config.toml
model = "class-conditioned image flow-matching model"
dataset = "capsule endoscopy frames (Kvasir-Capsule)"
train_examples = 42238
image_size = 32
horizontal_flip = true
conditioning = "class"
arch = "unet"
objective = "flow_matching"
cond_dim = 128
targets = ["finding"]
num_classes = 11
cond_dropout = 0.2
logit_normal_time = false
norm = "layernorm"
hidden_act = "relu"
widths = [64, 64, 128]
blocks_per_level = 2
scale_shift_norm = false
attention = false
upsampling = "nearest_conv"
init = "kaiming_normal"
residual_init = "none"
optimizer = "soap"
beta2 = 0.99
learning_rate = 0.0022
beta1 = 0.95
shampoo_beta = 0.99
eps = 1e-08
precondition_frequency = 10
max_precond_dim = 1536
merge_dims = true
one_sided = false
adamw_lr_other_params = 0.0013
max_steps = 14500
batch_size = 64
epochs = 22.0
lr_schedule = "cosine"
final_lr_fraction = 0
warmup_steps = 430
weight_decay = 0.04
adamw_weight_decay_other_params = 0
Rows from block 5, named by matrix and row number. Rows with one number belong to one channel. Each number is 128 + 32 x the weight over the matrix's rms, rounded and kept within 0 to 255. All counts start at 0. Numbers have three digits each.
# convs0: first 3x3 conv (model.mid.1.convs.0.weight, 128x128x3x3), inputs 117-127, a 3x3 kernel for each
# convs1: second 3x3 conv (model.mid.1.convs.1.weight, 128x128x3x3, transposed), outputs 117-127, a 3x3 kernel for each
convs0.55:162158131078156139152138091169127113060117159097144120116146184137061101168191087115158209133147139141083098189125099132117148108125083176150115076158096112111133035146127125093103143105120114105128095123107092141153149158164128147127181112147061154153096137118144149137115124135091187214109112172
convs1.55:117136100101127116133153107119124171122146149102159150120139127098117144155146125155144153049157138116154085178123094060119165123095199130176183137084076150066112131156154162132125111119114185188121170102160094052155077115147111157150133108051172078176100175083126104148170121156094109167163114134
convs0.56:128116128109136115138157175126133140145105126174130129135076148106104126178115107151152164178140148126163095110117106116106145091089096162135110132168122101151163138161134110086136157134148168163099096147135092074103136147145150132156092172125173142113133121104068113137099127180110098168122187155
convs1.56:116150154174127118156078171145136138087118124133064133177145131128149164091179104181141171135125220153116125125153099112074146093143137117065131108153091165131148062095058039087113097129065154151124131070139158065097179088169169130144086112195162086189148133146132080121101088118162155123146159162
convs0.57:103134137129158177128064082145151058144117139126175135099089156164118121172135190126115087148094090085119132107083091121108102103179171150131084095104125105129114105142143140112148135106106124131114129142109124119167089128072125122126181141168074086113075073139070096115136132117171143105150141098
convs1.57:096163137115170119156179119140126159105131090134115093100180110160133107142129122104096111126140140169113131152136145142086145140155162124080137093168106161157090146112162097088123152119112137149150141070170101127096125116100111121120132169159132131100117115113129127102139161081095119127133106175
convs0.58:166090119114174110110137099080118082096091086137147127133103131110092203097131101169147095115088125166165152125112164122123183116164165144086134105091153147143113126141125179091139097042200142082149097177151149207109096151171129134182172063129102111110171099123097162182185128097135185097085231124
convs1.58:141147100136133185112138139153097135183093120187135104174094149051106130142172166172096156123072118115092082180156125140125135138053115146120120158141120102139165112105161165199164099119084073158108125101158177175172130136140180151122155091110144150112121084097123170104129109144077146093158215206
convs0.59:135183098160108123209171098176150073198083134167101100062054121123169092093139163102104135120154103103123149114113126094161077110114141127155109178142113102135119104151127192095142137091100099121132103138095153147155152135094155154145134109130062118120117118119057085084088112126120093172151150170
convs1.59:150153101135131118161095159128162103119195124128094106139130186134185131176124175090067083109135133143109148100213149110157090145093118151134079094120121040107104125115163083156110084146160100120161178101159115114101107134165127102153159147063127135121140118149177121125109118075128156120092116138
convs0.60:108136137119144109165159084165110129133144118148107131130081149066106074112133153092149117111131113080089105100157090132163131137127086069142116125138087164146130114117112080123176120104094149106086136157138095110096200170141120097138058063139103174135154139131135129108157101120180144111126236171
convs1.60:163142160080143121138116124067138163167118083101179144162139102128126126109124107074137125165138127163135187148158088091134126137132122115155137114139093149137153117135121114096136128144108194189162146086119210139128131196136163145217114083094100130128162138090114102135130119077125121095096148122
convs0.61:062104123181096103132092090080152134164162088187218073140104091124140091146119139159166123113152116158132180133119129115135048081061148127155111106102107069142180148147094083081114150122155081103185170142166075109085104100162087116119152111091106078190148129097079149186135095090164109160104155165
convs1.61:102135164038094156187118149071123066161185139110092162107068074106206185133092146130112102156174096102134144121157139039091101246074081052083172133140159207095097115142182081107077146131073118137133064095175160157170077152095188133124115107139113184169131151088125176064127114076104101122139210172
convs0.62:144144156156122170080087141177137155157159101119088143113107134140110085158139089178097127126147097084143140150112103149152121165139096106142124077097188188111183122136168115101089167100105096125106029118130085146126114122108126192104082183175125097165125112096119095079117121156069105171125116101
convs1.62:123163134115152112136118120148129140118130099110124077146111086125188141150152112119161143183138084148106130147152136105065121100134161174114122109145185141161145127149109138082130124101097137109142163106105143146103141149120117124076149153091146137152137114131089133105125139117124120147103136093
convs0.63:104073125089099145107153116091092126140147146101142155124165081158148154121111088105149135110096146176117081166090164122104136148148123163193141146088082120090115168112082162172141114136113112113136173129160153156137127097186139147159117124164130104155172161101095131157151105082128143098111097123
convs1.63:137135092118120134180108097145129130158145061116119177119063141138143138068150166140111102103153149178059176151073139170079118205170105134173121074150127148091091138129110155130165151153091071130144145092172114115121143139132105168153144093164105151116144135123160186159094141102113122153195166091
convs0.64:147140078149088133166225123189109117138158123189106137203113134150097170161138136105106161145130143166170092186203098131111136151148162148153147118118138136079115095119133168092105098159138100151135119109105149121114108103152111116131108160146145067132145106171123106119148175146069071118112141117
convs1.64:130147085158158163099072093126050093125119059128110118165116083086149181138137096189119147100096174123105126140109180122127101078146085128117122142108150097104163145121165136186121147091173148168147148119113161131135195141177171114120110128130131141159077107154070174102136092136149088153119111170
convs0.65:116141128138148072097117125179129138121142132104172149079124122122112100122109196211145166157117117173145127109116121098108135093096192108092100128125112123142165127109125123112118121139119173190153099111105178170094134100154165148166136089182176128147143144106102113147116144148115081123137080135
convs1.65:167115126125175156078146139108055190166248135084145124158145157143145129155141218129133138118109112198109121120155130126114159112073092117121123137170103145100149144144085127165110080081146096128097161126138113152098100073101149075147131096100139083075073130165135103073120165146106162135144121107
convs0.66:129111166138146100104105234133152057083097120181160143147102123128130068147132079146094155085170146061173153140097109092191146077167117115158114094139145175131071145167112068148155136101127052138132066117115131115079170135075172129116126129106111102127171103151125126159079133126139077167099104149
convs1.66:110162057174126138073113139185142175125043099132103131115117090166113120172121130124151184122135116135115148157134153153086092149180170157162138092100126157141099163090140102087128124148131130111123146166124136120153119112113164140128134119137163145169111138068121155121143170175105153126075123179
convs0.67:113229071046106120124130035133148139102132132094080115116104132100064170128099068063101145149098144129159193159148131095129115078059103121094162149207121149109109123146113112096166142169132130175121116155136143168094161174138193155129089087075096155119062127118134142134133074121129095133115100166
convs1.67:155117134134127153126136107087144191119163161068026125144140096156186129153078106083093139108140113123164159117097143143176139111097098148124141153120116113164121144117147091114109077076132119075191140153071150144144138139153144105109144187079123116184169141135150127159131111156168135141119125193
convs0.68:057206166163157106098173116171070088104127121137147123189134184086124105139079094148122142154076120092189107105117147133113137153138114159157148091105115136169130087140150105127167116112152144090138096148068122113159153121142085083144123172221135105104147133148146165109108157175150107115162108104
convs1.68:111096147099096090119147131209144130114117229139145057170134096115147137181123170154091142118141118162128174110169108085114123171161136109103162124195129130156160169072126137107099178114108069144079107099119119160069093103130148151100102118082107126124141133152144139144066091102182122149166080166
convs0.69:174136131049100122092145186148120127093126091114099134149120072133082098089173103165104109154082157180172070128169179091161101129136111083144119106133067108115115090115098131168123187153086194132084089121154092160180129114099119183135090087130161113107103112148166137119129145116124136142154078076
convs1.69:121156098143104113082115178110174105115146104137170133140084165130122159120099091097169060101119174151146189176126094109118153093147182125119128090151080074162123117174110143061127184137192135169165121109102138100130114164121091103110131112105119114129090148165119088170115161123154103137157028105
convs0.70:133054127121122138107147206115145125115125166105097130129151088100151138106150135139142152136131119085150144141140115159175150202164180170081158103092105146164136117103131050135116187168175138100107147123123092112126156129143143116099135085191132138108095077121092146137092189093141147116142083107
convs1.70:116112144134115158152154168067088163090127124091112166134092153143121145104074113172166091105135117070092103133089140114159131164136169156138173116111136196175199103139144131092118165172162143135134108125126115148133106152178090150177162132098035132119084232099115109167146180087128120067089087074
convs0.71:112158110155096143085176179116128104164150131125087110167075115084102143106114128131123139116104149097091106111120103113113108092117099098124090141150149101118099119134121105112113120159106141116140108100115215109091143085196099119128149123090143095176132146159092139184153132157094131172155132135
convs1.71:125091126126091098138182143114175092091104094174086151136118161097112122103118093086113108161134116061100105149116137114148231132071149143136093081102085146159160133129114106152131127105155087177107146074164093105091148176132142078148191137095124092127114118078069175141146147175056083159135176106
convs0.72:104102092162131189133136084102151133057101108055110118150129167069119104130151136103114066042139104235056135167105130211117102143121116095109075072095131079080103089098086173117159157167097122150121096115133152119151144158101134173156121087114143169098146152118203091161120075138132133140090128106
convs1.72:088121105135179140095126095187186110107138114085134118085095111143161097069141098150122074126109139129038116061123159197169146135186141163161113133166214128159077146169159103112151094164185063130144149092140079118107076093054121192136168071096124168134108096123156167099133144117161162133084173131
convs0.73:193115141168109088086089083124109096114102123053159177116127139167100066133128163091108123159077131154170138076138154132033152127122154095108125170178137153145162104125198159153090086193099055106122110121185085117185111116105123130155126116140147085134102121175087116152119089116111143087156100106
convs1.73:124152114146131149124116113129076152115149146142143100128121066187128118079100088127123154100106096149108125165147058150090104159072149108139124125155086159138163154127166140080134140161170143129155106142140127157167118129116085108146111149084103122140143156077102094092153139123108085117143143095
convs0.74:094077141104129148106102147134178108161108081113072120168123147130085202158145141086096122116144105153161089131129136116118105149155170213160124069185052119136127139119133122153122105103083158117130129105169082156080113148145116136131087091115140048095117107154098068175139123151117139104172145127
convs1.74:102108133110126132145101110144110111116213109104103158078079107131181139158154129175119080128130124094159175104147141117107128154068164145130071127131110194145161201164137095133122148163102206167116108110149153191096136172155093144173094122057117115198146123167134115100119145112126125133152154132
convs0.75:103182139174241101093114102128128135159090142094096137166156151117136203058139063134151154157127146043156032152132071071106136096097153111148175056137168114170161099149089105156158117092128153150104168160151099098091144099069103163166135100130140147140118115076093123124112033090168103128122164128
convs1.75:110109115142139097107091101113124127117161076141127204148127101087118147123130133152113116118154100130085082138156145133108124147120069147145124123123086155099097118135111118114139152136161123173232137081131132106143095100113140124186135150069123108125173104074142161139116134131144133135118130162
convs0.76:143143107129127096098201126083097119127163145149123126065104118125121136086163095099123143124106171120126109136132162079154095172126131107175121180180144189114087107109123069162054114164105166120102137124082134087132133117122145148089136127138138125141167109159148088181122142150088164114072162123
convs1.76:081106098102101110136069134138112114121109090176130162122060206142152172162111095105143171110095095052131118119090211116141148140104140101126164147154102175081157199152147139107036134137135153128112141121143139072127069160111127072116095132131114116128123134134150166145072079107124120154133157167
convs0.77:109113113172141115237104130117125176103105132186145106127106147140116096126157145135145140104167191104120096117119141177170137102113092172159140076102109082140123200128049194124128096112106082138125050163121152136115160148169076105128151113094209101118151160216126115156103144176109116088089109098
convs1.77:117145155115173162156096207160096112132128124142129178164117176124154085150145144144078147116114165126155176161089094122135120077166111130116177126167157126113126130065116130180129170124075117137132139102159112109076118128101126102146122088169153109151082115063119086131181123200206100109143200219
convs0.78:147073152135143082088136120124169134079143121088166090145108096138086147154126102139109112076136103130129129171138148085132133133155121120179101081115131155152099099171084161137171067140127158143118141110068140149111090133057152130109214061158122138094131193158101137122166141118134122157072109109
convs1.78:117127104120112137152140075177097181105116108134119166136157131109149080145113092118118098104151089134176093096128144127138115104126135133137141173092112161112086152118164114128122164111176147164126138131089154126149135204121149150111155149175138185124144112099159116113161148114112072122137129111
convs0.79:153124125075129173096181140150158110159107094092116102138110083145078192167112171155209163120078218120163094215122091106127165120146090144133129185131134147114144188161122103125115091145172139134097171163139152110097224143163093189156146125130169190120151180153128141133108126113128101123184107081
convs1.79:124075144149111116086108123098103073071154124116111052095147143136066130111095136101085121117152096057074168059069129193167221150061086133115168158082083106143062116129068033142132122123120112084098076080153149154040147114165120094087099231112112152130138193112092106096080115121148131085093087133
convs0.80:138159133154121161125156173123109158089125126160077117155088120131155206063095108150038157098140133105084091146110047095123089130121121109144102135109132080126151106090119100101122124094129099096148152160153131127139092181134111174138128134138060112114129120193110109072166159112148080126111129127
convs1.80:172189103111086073143147112079131061167103111124155103098151148083121128194169142159128076090117162057104182110107102159182133144087125125145138145100099142181130123147058119176114080118054159073119118097136144157113066131123144108119172129148146110099091143075116128118069158136123196090142186149
convs0.81:211092102085043104078051155168109076138176082123102076164148104076092132097138162140133136153109118153106105054138145134165091127204128139137156088118113072115138101116118167098105134075122159109092146110144113147162151194112147153080125104212182116098116069095035130105138229137148096121158124152
convs1.81:119129147156151128109149193129117122115151141158211163094142119078181136164044123136170140172150082153138159128125128121084084093144159111089171187144141117108100149136174157161117139137154067106143135085120136223150130076108130111092170085119128114184113129152154103111107132051159141095079084090
convs0.82:100199133147203119120125123108122117127152164152116113113127160155172108121161119143117107122125137138077146105157112133147099136105136119130151150128117104095118096128154129116184134140095117130128121098137118134135148104164090100127134096177087163135161080100149160116088105137160148093171147104
convs1.82:170170149128120134160090122138163106127123148126119110127131169100157134142156151116111170096142140084106105130132142148111112187083101090126155130146120148107148184149138075094122130139137128134083131180146138122117083136108177159101105089151091087146120142100175099149163102134113118124102147139
convs0.83:100158126106105122145152074182146123160114099134135174085179155154125147125133048134133121165128118134076107123112104118184123122125113101108129117095102103143164125113139116159122088100086163103104143066137090101133110097127128115128151102138116108187179147052145140108136180157101098116103136168
convs1.83:116110071111108156087116142108155151136140154141150153188163111071155124068107118164128093139151083094091083119147172135116116157123125069121119143188149115158081099163152108129083114150117082155189132125138104117081170122123107155125146124095123148154146115139125113138157184073110094147126139166
convs0.84:090084168137118104165156107184130079095182150101104140197135131143124121104112163138086117198149103157126130115119107132122146176086204132114053109126140130157066139105093099153106086090122099137121120126117077170172129131138163191150118128102154110134174201099079146100140144163142142153168176118
convs1.84:164154132127076087139093145086159067148108165133144097092124135125185176154150144080122120103098134099126104122158147087141085193069116148134111123125117171163115103150147138104204163127157157122208162074153147128138167131054120125103136146160111129058137064123168137123116130081091110082177152073
convs0.85:106064153166100130148092073103123087149169166214142126102158135117116114080155103170111125131180083117091066120115076143163207124094113185103112125104126097129140109116166143114126150126121083122108126133130154135138136143118089077186154155171211143118165097138169105107146189139134160137146091171
convs1.85:147176117168127086145130147143123100179097098178122114130168142131137146100146168220146139109090133087109175123162108128130095156123102093072122118168160165162082112086138092101142154135145119080104101126113160137147071060075105150187194098159135157134135179154151063066142119150107124094149137132
convs0.86:114117105121110139168144103137114153129153158127227068169079164130118163096147138165157155198159087139125094119107133132156140116118185155130144123127209182109145135098158118150114163142117193111098132175079102127128164113099132102108124138196112158123170167102128148160096112100114151147177166093
convs1.86:133124107158146102124088154134130112119112126075084110167176126113111158103182105131122115119130083118139082169086175147116110159089114066150086147122153112099193138104138112126101131136137156099191097106142114160081146147144099107121117134105132101073179142076110139083142096146105148081164187131
convs0.87:178153121148192137151157102145146158155141149125082151118141148090135128132121140102131125109128111130177118114047121111150129187187161096111126053157119160127147142141132127169161119127214165127122157166122120080153169119138150136135104165111114119159185132140160161145099092142078138124076105132
convs1.87:094090125135097131144117133190116169113124140141087154204172122183107135096081104162033120166084108136144094092124117113117148166184151183126133172157140152137170131081126106087135165170118156170179161089122177120103148160192105078149115132126159111185108135068146167130141145142139174180156100173
convs0.88:149110114200125069130158135126167147175146103091135085076106117111199169156112114091157118118174158090117123091140125159111102146115116171076107164129106125145140123129122161131110091116118084122133097148082110115120182154092083176094174150097121130119119204174124104116083156156118159120080161179
convs1.88:132114155137092121127149142194065165074138159154077083144122136110079179120132133170180134143111122104102139100178130116146076173159175139136122155146087124099143146114145132174123187088168145146174116124134110170177182065151112110138171068144148149141135099140159103105076104148154130132118159117
convs0.89:097074150081164101142054161126110100168116140110101118113093140134116144096155131168170154155133102105113167116084215102099081125186100151070168144116119158075133116162119203044128116125111165131061078110116120115173098137155125099168125097148073134152154113116082124183124141126141150120096148128
convs1.89:146130172145109129101179126125166112106148083154160155105111162057162117157165165119135155136098128116127073138101152148111109143146138119138116158146127167152135147160156130179124099105116144091145116173154184137145157106171111126131097137174116123120131116128128099104130112150126120111158166099
convs0.90:150124128093155151097131143179171137112140044172105099143132104136121138097159155112156089124178132112139060091167101158159150152164029166121122169093095103082171088153122130147103166106121134115144116169175146140101156090110131160084049160069103074115092112147169148088168137070171115100139108065
convs1.90:107170157132165148068107096122081186176115097224128193174123116140092155170104067140066066140159137102129158157121119093106095125169167129174167115128067096132111107129168120130092139119166116159121118162115130141182131165159129109152126087102177109105101110173152122191136060107122148143201125171
convs0.91:057164171124108088054114162054075184139155155114101098143128112110111208137177089117163081145118162134116144123193172161136127044170119166122114179122129133116118110135111067100148157137109155111101162152112112139157100130142150105145177090171112125189095146129096098134114121078170097129121077156
convs1.91:089087131154127166109152163171114163133117134129096112139075169064139145110145167169170141100082171122074100097113154101138090134169198098172100135133149105128057130117070093170098091187112113100149150104125148114166137139126190184113109168094153142142123108116155106179078116171153151138114136132
convs0.92:122087074080157104136149133160178165128113112153139182106113143107150118139198214125147128135137170122133126049073114160091131148104134130082128104112121085125104165179107092110132127136121072106116141120122118100158173084144153169135134121167115136065121189131063174116113117147074153158185197143
convs1.92:105165133144150202157169176123105156130151138108138154149096130161115104147113121093160133088157121137086109128170112140128133166100134160086077133115156177179135096172130101168210135122143176148147213160179152099120116118122168093175106121166137117165120089091129135143138139117104109148099185102
convs0.93:092121088136099114102095118037126057136178126096139124170177139177111133054128058168160148137103102124186118137113111115122098154131106148164126146117136073106093113110160163113156084156115155111139131057184109035173129179089154152147085114156165135086029173152177123192118136135110120157163095156
convs1.93:107126126115097119093129151098098098141081143123154145181111183112148181094101076148122151150051111192144133146109106129153103191099117187123121115134123157153164127125170117125094155106158107188119076155098082161137136185145165116118115093091135130117187113144161120135180097095148118082163161148
convs0.94:191172141142154142119199146113121181119045153098128176152159090064128132212152155115075147200174177159162150167113150092141108137155097146105077120144132135138139099101083072112094161200140140136154153136123101163094140049159148131110132157139136149139122155108152176110131131116086149151112139124
convs1.94:101092119152147102169143139137098139116161135089125145160143070122127156172183132149136193070126106147158193144141110117104146099163113119152138127059090242147128136108108143135072162083108131135077124147159123117081100075180182108087127165111126099190113175102111088174101125213137128112122155116
convs0.95:154106120153119152159079087135134132121115104160109092139116120108104115154111143154130119123103108148140076119127158208137132131088157097109097111141137111100132139126119117122131122133126173111126122130142132135141121096130130125101129120177116112050156142170177139091120113136135144133164092148
convs1.95:150143137130122105186145135068131098170167113100089123123133118095114105062099115159138105163097096162107150160093112153190079113123159121136129111145182070128062103113088162160106096134137105117160164185129086105064095136097144120071186170089132128093083173131125140151156154127091121109174081123
convs0.96:128153093077152172124165083111141177119114132133117107130112152134105131178179117140152160104162061164122107129126164075136152084120121142120152165180116126131125124101229068120117098092171180090090164128190152126098085117151126151122133115142146125109190107095189146116104120124157088160110087120
convs1.96:123185164125113109110125203162120132122139106091134128113050103074167138116101116175096091177079123113128114109142176089175130140104066135104109099132163150067067118100131086142171119163061114130125095150134149165090129166081128111130129086158110154149120143066123114093117135146127127086119120083
convs0.97:101070122147168124083121129166148100157115174103134120151161145127131115195132096103120142101155120128088111158139131180065103159109105074118148026117109138128113115178090128116165100126120118116168127097092112125142193135122119112130199112172178126148128124053119149158159129121060164169127143148
convs1.97:154121139186118148157158093178177151117095118069124127125097150113108077134123097167056145112149148108158117121119147101163115128129121140148085167115127091129095134122179069166159067149145158159118101152172101125110076163070153158138181121080100143140139134082150100107183128159159099179106096105
convs0.98:111139146165143059164119090131159153070125072170102115072151126142111136218200130171199129111111111136132161115081186087087185108154156087107138164175126060099118150149169095118099141129122117116090132110140176151212119114129161127140146172113147141158118138121121106103073065148132153116125130140
convs1.98:149160133139112128090099131150106115100127078105147164160078129107135157135120167149163136124103072133099144151104097171108101087107191138105160140117117071107108129133075166151111093146181084146074149101064114157145197076100117129146190121131105169112098149135176119103137145126135157120111117100
convs0.99:132176098123071100162092147090153142143150097113111134123074123171142116157147163124117110121127105125194081102064105133152169112121137116119156081154157142168117125126066108173192123097095118109103124156103118131208151105114146136122119120165102114123148119157152117137094141075156143121140133139
convs1.99:212131135092115150138120195070121099091140113167184080135095159114106151091164103148132150109113134189162129112177152156062119137141138165085170057119133107142127158132139121144075148123137141127102132087164164088136130128184165174146082099089149082132124117100156092107115134129130078078118086128
convs0.100:186134110098114131162135136080160180092094119110109058161143072115134185094149095172118103150092197135105159149124123071130140145167176088133137182105116117101136154171093131083085109095129174086083138120081129180095151113170109111140107136115096119148090114183164105077209126129105081136071111133
convs1.100:077149091089183164135068137153140122115093138160060174109135139084118067165064101125105089103134058169068061099066161127099155154155150136102122101147093090089162162100107139124145085102203135095144162138154108092142064098151149141125199066142142128095115123117142096115099097118162112138220075171
convs0.101:110108084144091184085156084129135124150129134101113078158160058143099148068195149142196159129166136136125175180177141180119111090120107111107133139101163096166116129129078154230123133149135200126141134061064089145166135120120122147182044222123104112155143080142116079122122152153126106075094124073
convs1.101:103146161165196099131104133089138148149114081154125160106204144171117157150102039106171058098101102082106073084110133120136132111147080110134126185197137064110147157145111167132094130070101111122158178127113116181070062141132139146136132125154111120131066166158149103099061085169098132145144129078
convs0.102:139108092120138125150072169154130140134181158108108127147116150097128129029116104171129098195081111178137148101157155164149133137151036134126145113108093123098050074149119170106142161141143091103205066106100100089100160150150071145100102175135093143091159128081107128060156148123161111138121112126
convs1.102:145137130116123161120128086144068150139099143172119081091116135139120121159119104183104163083151175210133171122107096076111143176126136091111100144177135094099068096167117089171089143108066094119100134205119129153146130099130142136176140120166143146124087162131110122188148150078089117073109103134
convs0.103:094057144114157117106149185084129089099142113118188126068148091078138143120135167150127130146141128103126094111146086145122128141114122185081185107116093156138170136152197096144100149116142130128105121179075128094096136095161118107107141111159120090156094165165127158171135130122164135138109077158
convs1.103:140128136118116094197139113155087172164143112163113161166156105077109102145109131169113127117126142086086124150124092155158133111117116095099118150139113131133101114172115196148104141137160118080122092069095186179129132117138112112152137118151114180113138127143064145145060152139159145095127166072
convs0.104:156099121194155108129121112136125109155093141124105142086134114162148149141101125104090144132131157083128075158101137162156190098135141175126209136116154137098127108111159140150139143165117158163089118160066169117153138166093106148151079110080151152134024141107105113103077117093142157147136089151
convs1.104:087110209134091163124146134095130121088145112149107142127126116111143123106130213157173099122102129175096120084121121117076125075121105160129169108151109090105072081116101128070129072137084095155115172177116180079084150120204154090188149103161166118094115123128124148134127172085094151141121134131
convs0.105:146090075108115124130131141112091169113182144126148123069116110118166216123165117123136105081137154158051089126082155143178122111063109109114145120122133121170142144097107187147151161198148121128125085133141098123106158133163153177170124086085091130146147199149124119095136174160146130148113107101
convs1.105:126134138124174142060130144162130155110112089129180110145094061092205088155141086139117087139079113143141174123108126137116135191142108171101099187138119051103096117091104176125157065124097105151171102108140114121076129099107116138104078108143141121145099073095138135138114170162128101182133096087
convs0.106:074195119141158095122112075197152191094111080120116153146150121115109134141099114123136118133137160110109118054086138104172193144138134134062068114120123161149163110136138135108089091130148148129182120122121153139124133097123140153207134125082137160168152115166144139125131130126128138098117174089
convs1.106:116181153166129111179095145148136100174086080107120151154141091129105114121104142157141144113118105070126141109157097161166154122099105114135073115128172138139154096155144090134154166138129111145167121128122135158170183141123089108139136070117110129092137110109101120146100100092112127175101185141
convs0.107:063126209087132152224114100086160142112150099127138163117131124129103104156083114154183084061172068163126127105137100141141133144153159157135124121082130124088146065105140137169137136088164100124147118155143075098139087110104144107098115088137145151139098136161191170172136114114125138131172114081
convs1.107:110168166176128147127066139143118083123100121091071164152177118166119162110087247166116126071169120078188140103116171144144139131182113083106144153149154157144068090126086090123136113130067103117142125160167126169090069106144097166191151110132146162103129132138099101177094138080123066100110151092
convs0.108:173172122135203124126099146125119107147145144123159120152106135186162208108118074128174201163104136169073148132099164206144148102073079073157141141130130128127127153149163152154115137135103118106121118104134137181174191128111100139086138105110121168105148157093187148167045114113135121100136098150
convs1.108:121104174110179108126114088122122136134115119070166119099161150120125096083164117108070041152081103108170139141183139107134074138132158146155178173094097134106166161102151074113080123131077127110153044116140104160104078174114183191153112143113175133112155122140136133124112094147115188186144200127
convs0.109:075122179111151112116140157152120137194175124125142098115108125116170118163146138121137132131116156138108158071077095118112134101107135116144147079082089157160152105105133087064089082123150123106121135176120164193087160180120111131109164075114128092200106174128105172070133077105123117072110205111
convs1.109:124094134121178113099092096113082109184114138093129081113133105162096152167110152159079151106167160084116163147134129125084132145168107177148134129110145106139199087094115109144096128166101150084153145095062111127066138112176159101160123086085077135164134148102138177159132124160131121076072170162
convs0.110:055115114222168208102124159155151082116108153072156124144117160139130126135160104124121103164141157142142135164107073108122134225116079155112111152173082139076096125133136227178108198142108079149129103141174159134096121143135140139117133062055116084155144144139117079044172187158124082125093101104
convs1.110:139116143110150129096202169105082154098115113179137099130153076173169156110132076074089138084146146112162068133066131152135105133126169127146204087124124200176158176107091119151123144169116166159050096136123144118136146111098107129148092106127104108110120125124145117090132092090180106173146101142
convs0.111:115090104120107096098171140191151149191128121104128116142124149135075061110166067142161136112133088096147127086125136093134142176142163079088109138148117149157160113120138137126073096093073110114081120105123181150133119077099124119076113130171170132158125135111145125156145134167162094132128148163
convs1.111:061130113163132153114106138149094174096144062183164158121141144174178202163133120174118154101081122149131198089194112185116149097099122109139143139133152100111056100212097127134137113098121095128136121149101136115135139211109138086107132105107130089136130117171177135139090129156181145102114131120
convs0.112:098037099110113148142142119151081086134129099124171137118098117145116108059174100126153151096083151144131169150125178137145156158152156097157144143075160109135142104103119124126151134132181122144156144109097144128057103123140151129073131094100113159077143092181161123120173156130105170175083145137
convs1.112:113126165098164171133142148077093152134097147098146132139136187120104130148126145137106127193151118149181107114151095097131089144176083038150157148184131121141160161151113130134120076127135132104088092155117139128140107115140176149135132116075125156159146103136162110143045086066087146202115105124
convs0.113:177150112148178107154083141133109126135111163087175135041085144129162143133152128141098101121139084101120163100142129127140156155103196142110120114080129095145141115113108121139129146120110152105123114157112124147079113106157147146132101140143136110100127139129120125172100137126161134128126184131
convs1.113:149158110083130117139144132154102152126183077137134126151094147134113140117135187083071135129065112156168152092117093118116111154093104123112114121153098177129082132143133086165156157135140114112148136102154143133097142140109099160129114112152105076100147114142110192107150159121139080135108180133
convs0.114:168102127112115142150182165187126180125146154175091131125069101157149139195241169084122158093102098083143157131184187164145165127116166150166104107088106149128096070142157070136122135116174122161152133169163120155102127159147117103067094107058112151167156140091111098156183195126145147128136203167
convs1.114:128134139118219131147112137143149116142106192111113071178169101105102119162123122202144166076148128142135191108116086174172157123046156155177113129118163142103094109130146084130105125114099182138100117118109136161094048148140109127137055114119103125112088126115100159153132115160101135141076148153
convs0.115:178164162117080153130142213077165117117112136120131135103128109115146127129155038172169165142067148213127074129127103103137126134091155102178094151119158073094066108144146068127117128105082175128147158116116125120156095128086082089131159120094183135152160171166097177165138101146174094152075121193
convs1.115:108160186163116070120093124152149151087103109133113133065062084161148085122101085158129171145137130088099147166157161121121113194143192157151126091104092158094188212223162092099093151159135151194088126122081100105124107131107150104189125144138174123152115147166091200126132100194164134116140124093
convs0.116:124128083073155145105193094119082102162139131117186161121127117076147098104134106113164143071126123096114107142106077170111098130127081105068117186140128128125061099094131159145162116079158138134144147125107148088098115099116098203097076097052140153141150157133110164132097159117159134113108080134
convs1.116:087084134111164088139120139133137075126130107185141135087171156150093132098119082073121197172124106153134124153125168145136175159111087113148129135122128074138149125168189073166154079104170115133056182098130149147112169107134139096135150089152123123129120110115142129114118147142125148114105177165
convs0.117:094046109142199132069127137137155079112101079107151079158124109123135147062192093149103118110230161082147168137127102090118145168171178163148147134121132127095090173156125100115118113145138143107184083108178079092149140143193113103172101100098142165098113166142151098008141050119138138174134169145
convs1.117:124105153156130139133114148106148097164096165116089131072076116148080071135108146093196155136117118157201067082148131103131098118153127178089122100132099223120149103157111123087171171102110094107160133191135179117154181146132110161151083124219149160100096128135124103141129125103125127089147104081
convs0.118:170100179180099110138080123109147188099167061136113139109130130059140162131128067133159137096157171154143115126123140103163127107118151161104138184169086163116132167135132095156138155135131164200105127127133095101156077091088167162109129158068117163154071121158136106102081150134179129126119173108
convs1.118:142204087109132047070166186143158106176156143075140124131169088101064167069143193150105089109145156107169166132164137130172126128091093115087143129124140173160092089101095119124098160129146139151174102103118105090084142111076095154105128138081155079114165155147071171104165129211095188019107079074
convs0.119:146119106186167126132110139088128130127140143224154181146132191134143143176152199088126114112102059135091057159136083142134099077137057170195162157135166177159140142207168176136109143162159160134173133170116141190116135089105133121106143120117126144149102137096071118070113137186173148100085101054
convs1.119:105098179207097102131140171153183155099089134079151110132164152115132164178068118101108090137159073135168081130165088125171104079126142081118115119153111042160052095129122099137099145133110093091148124164150062126096080105084096153116108173126109148118146099083149111110167140144123126121055069073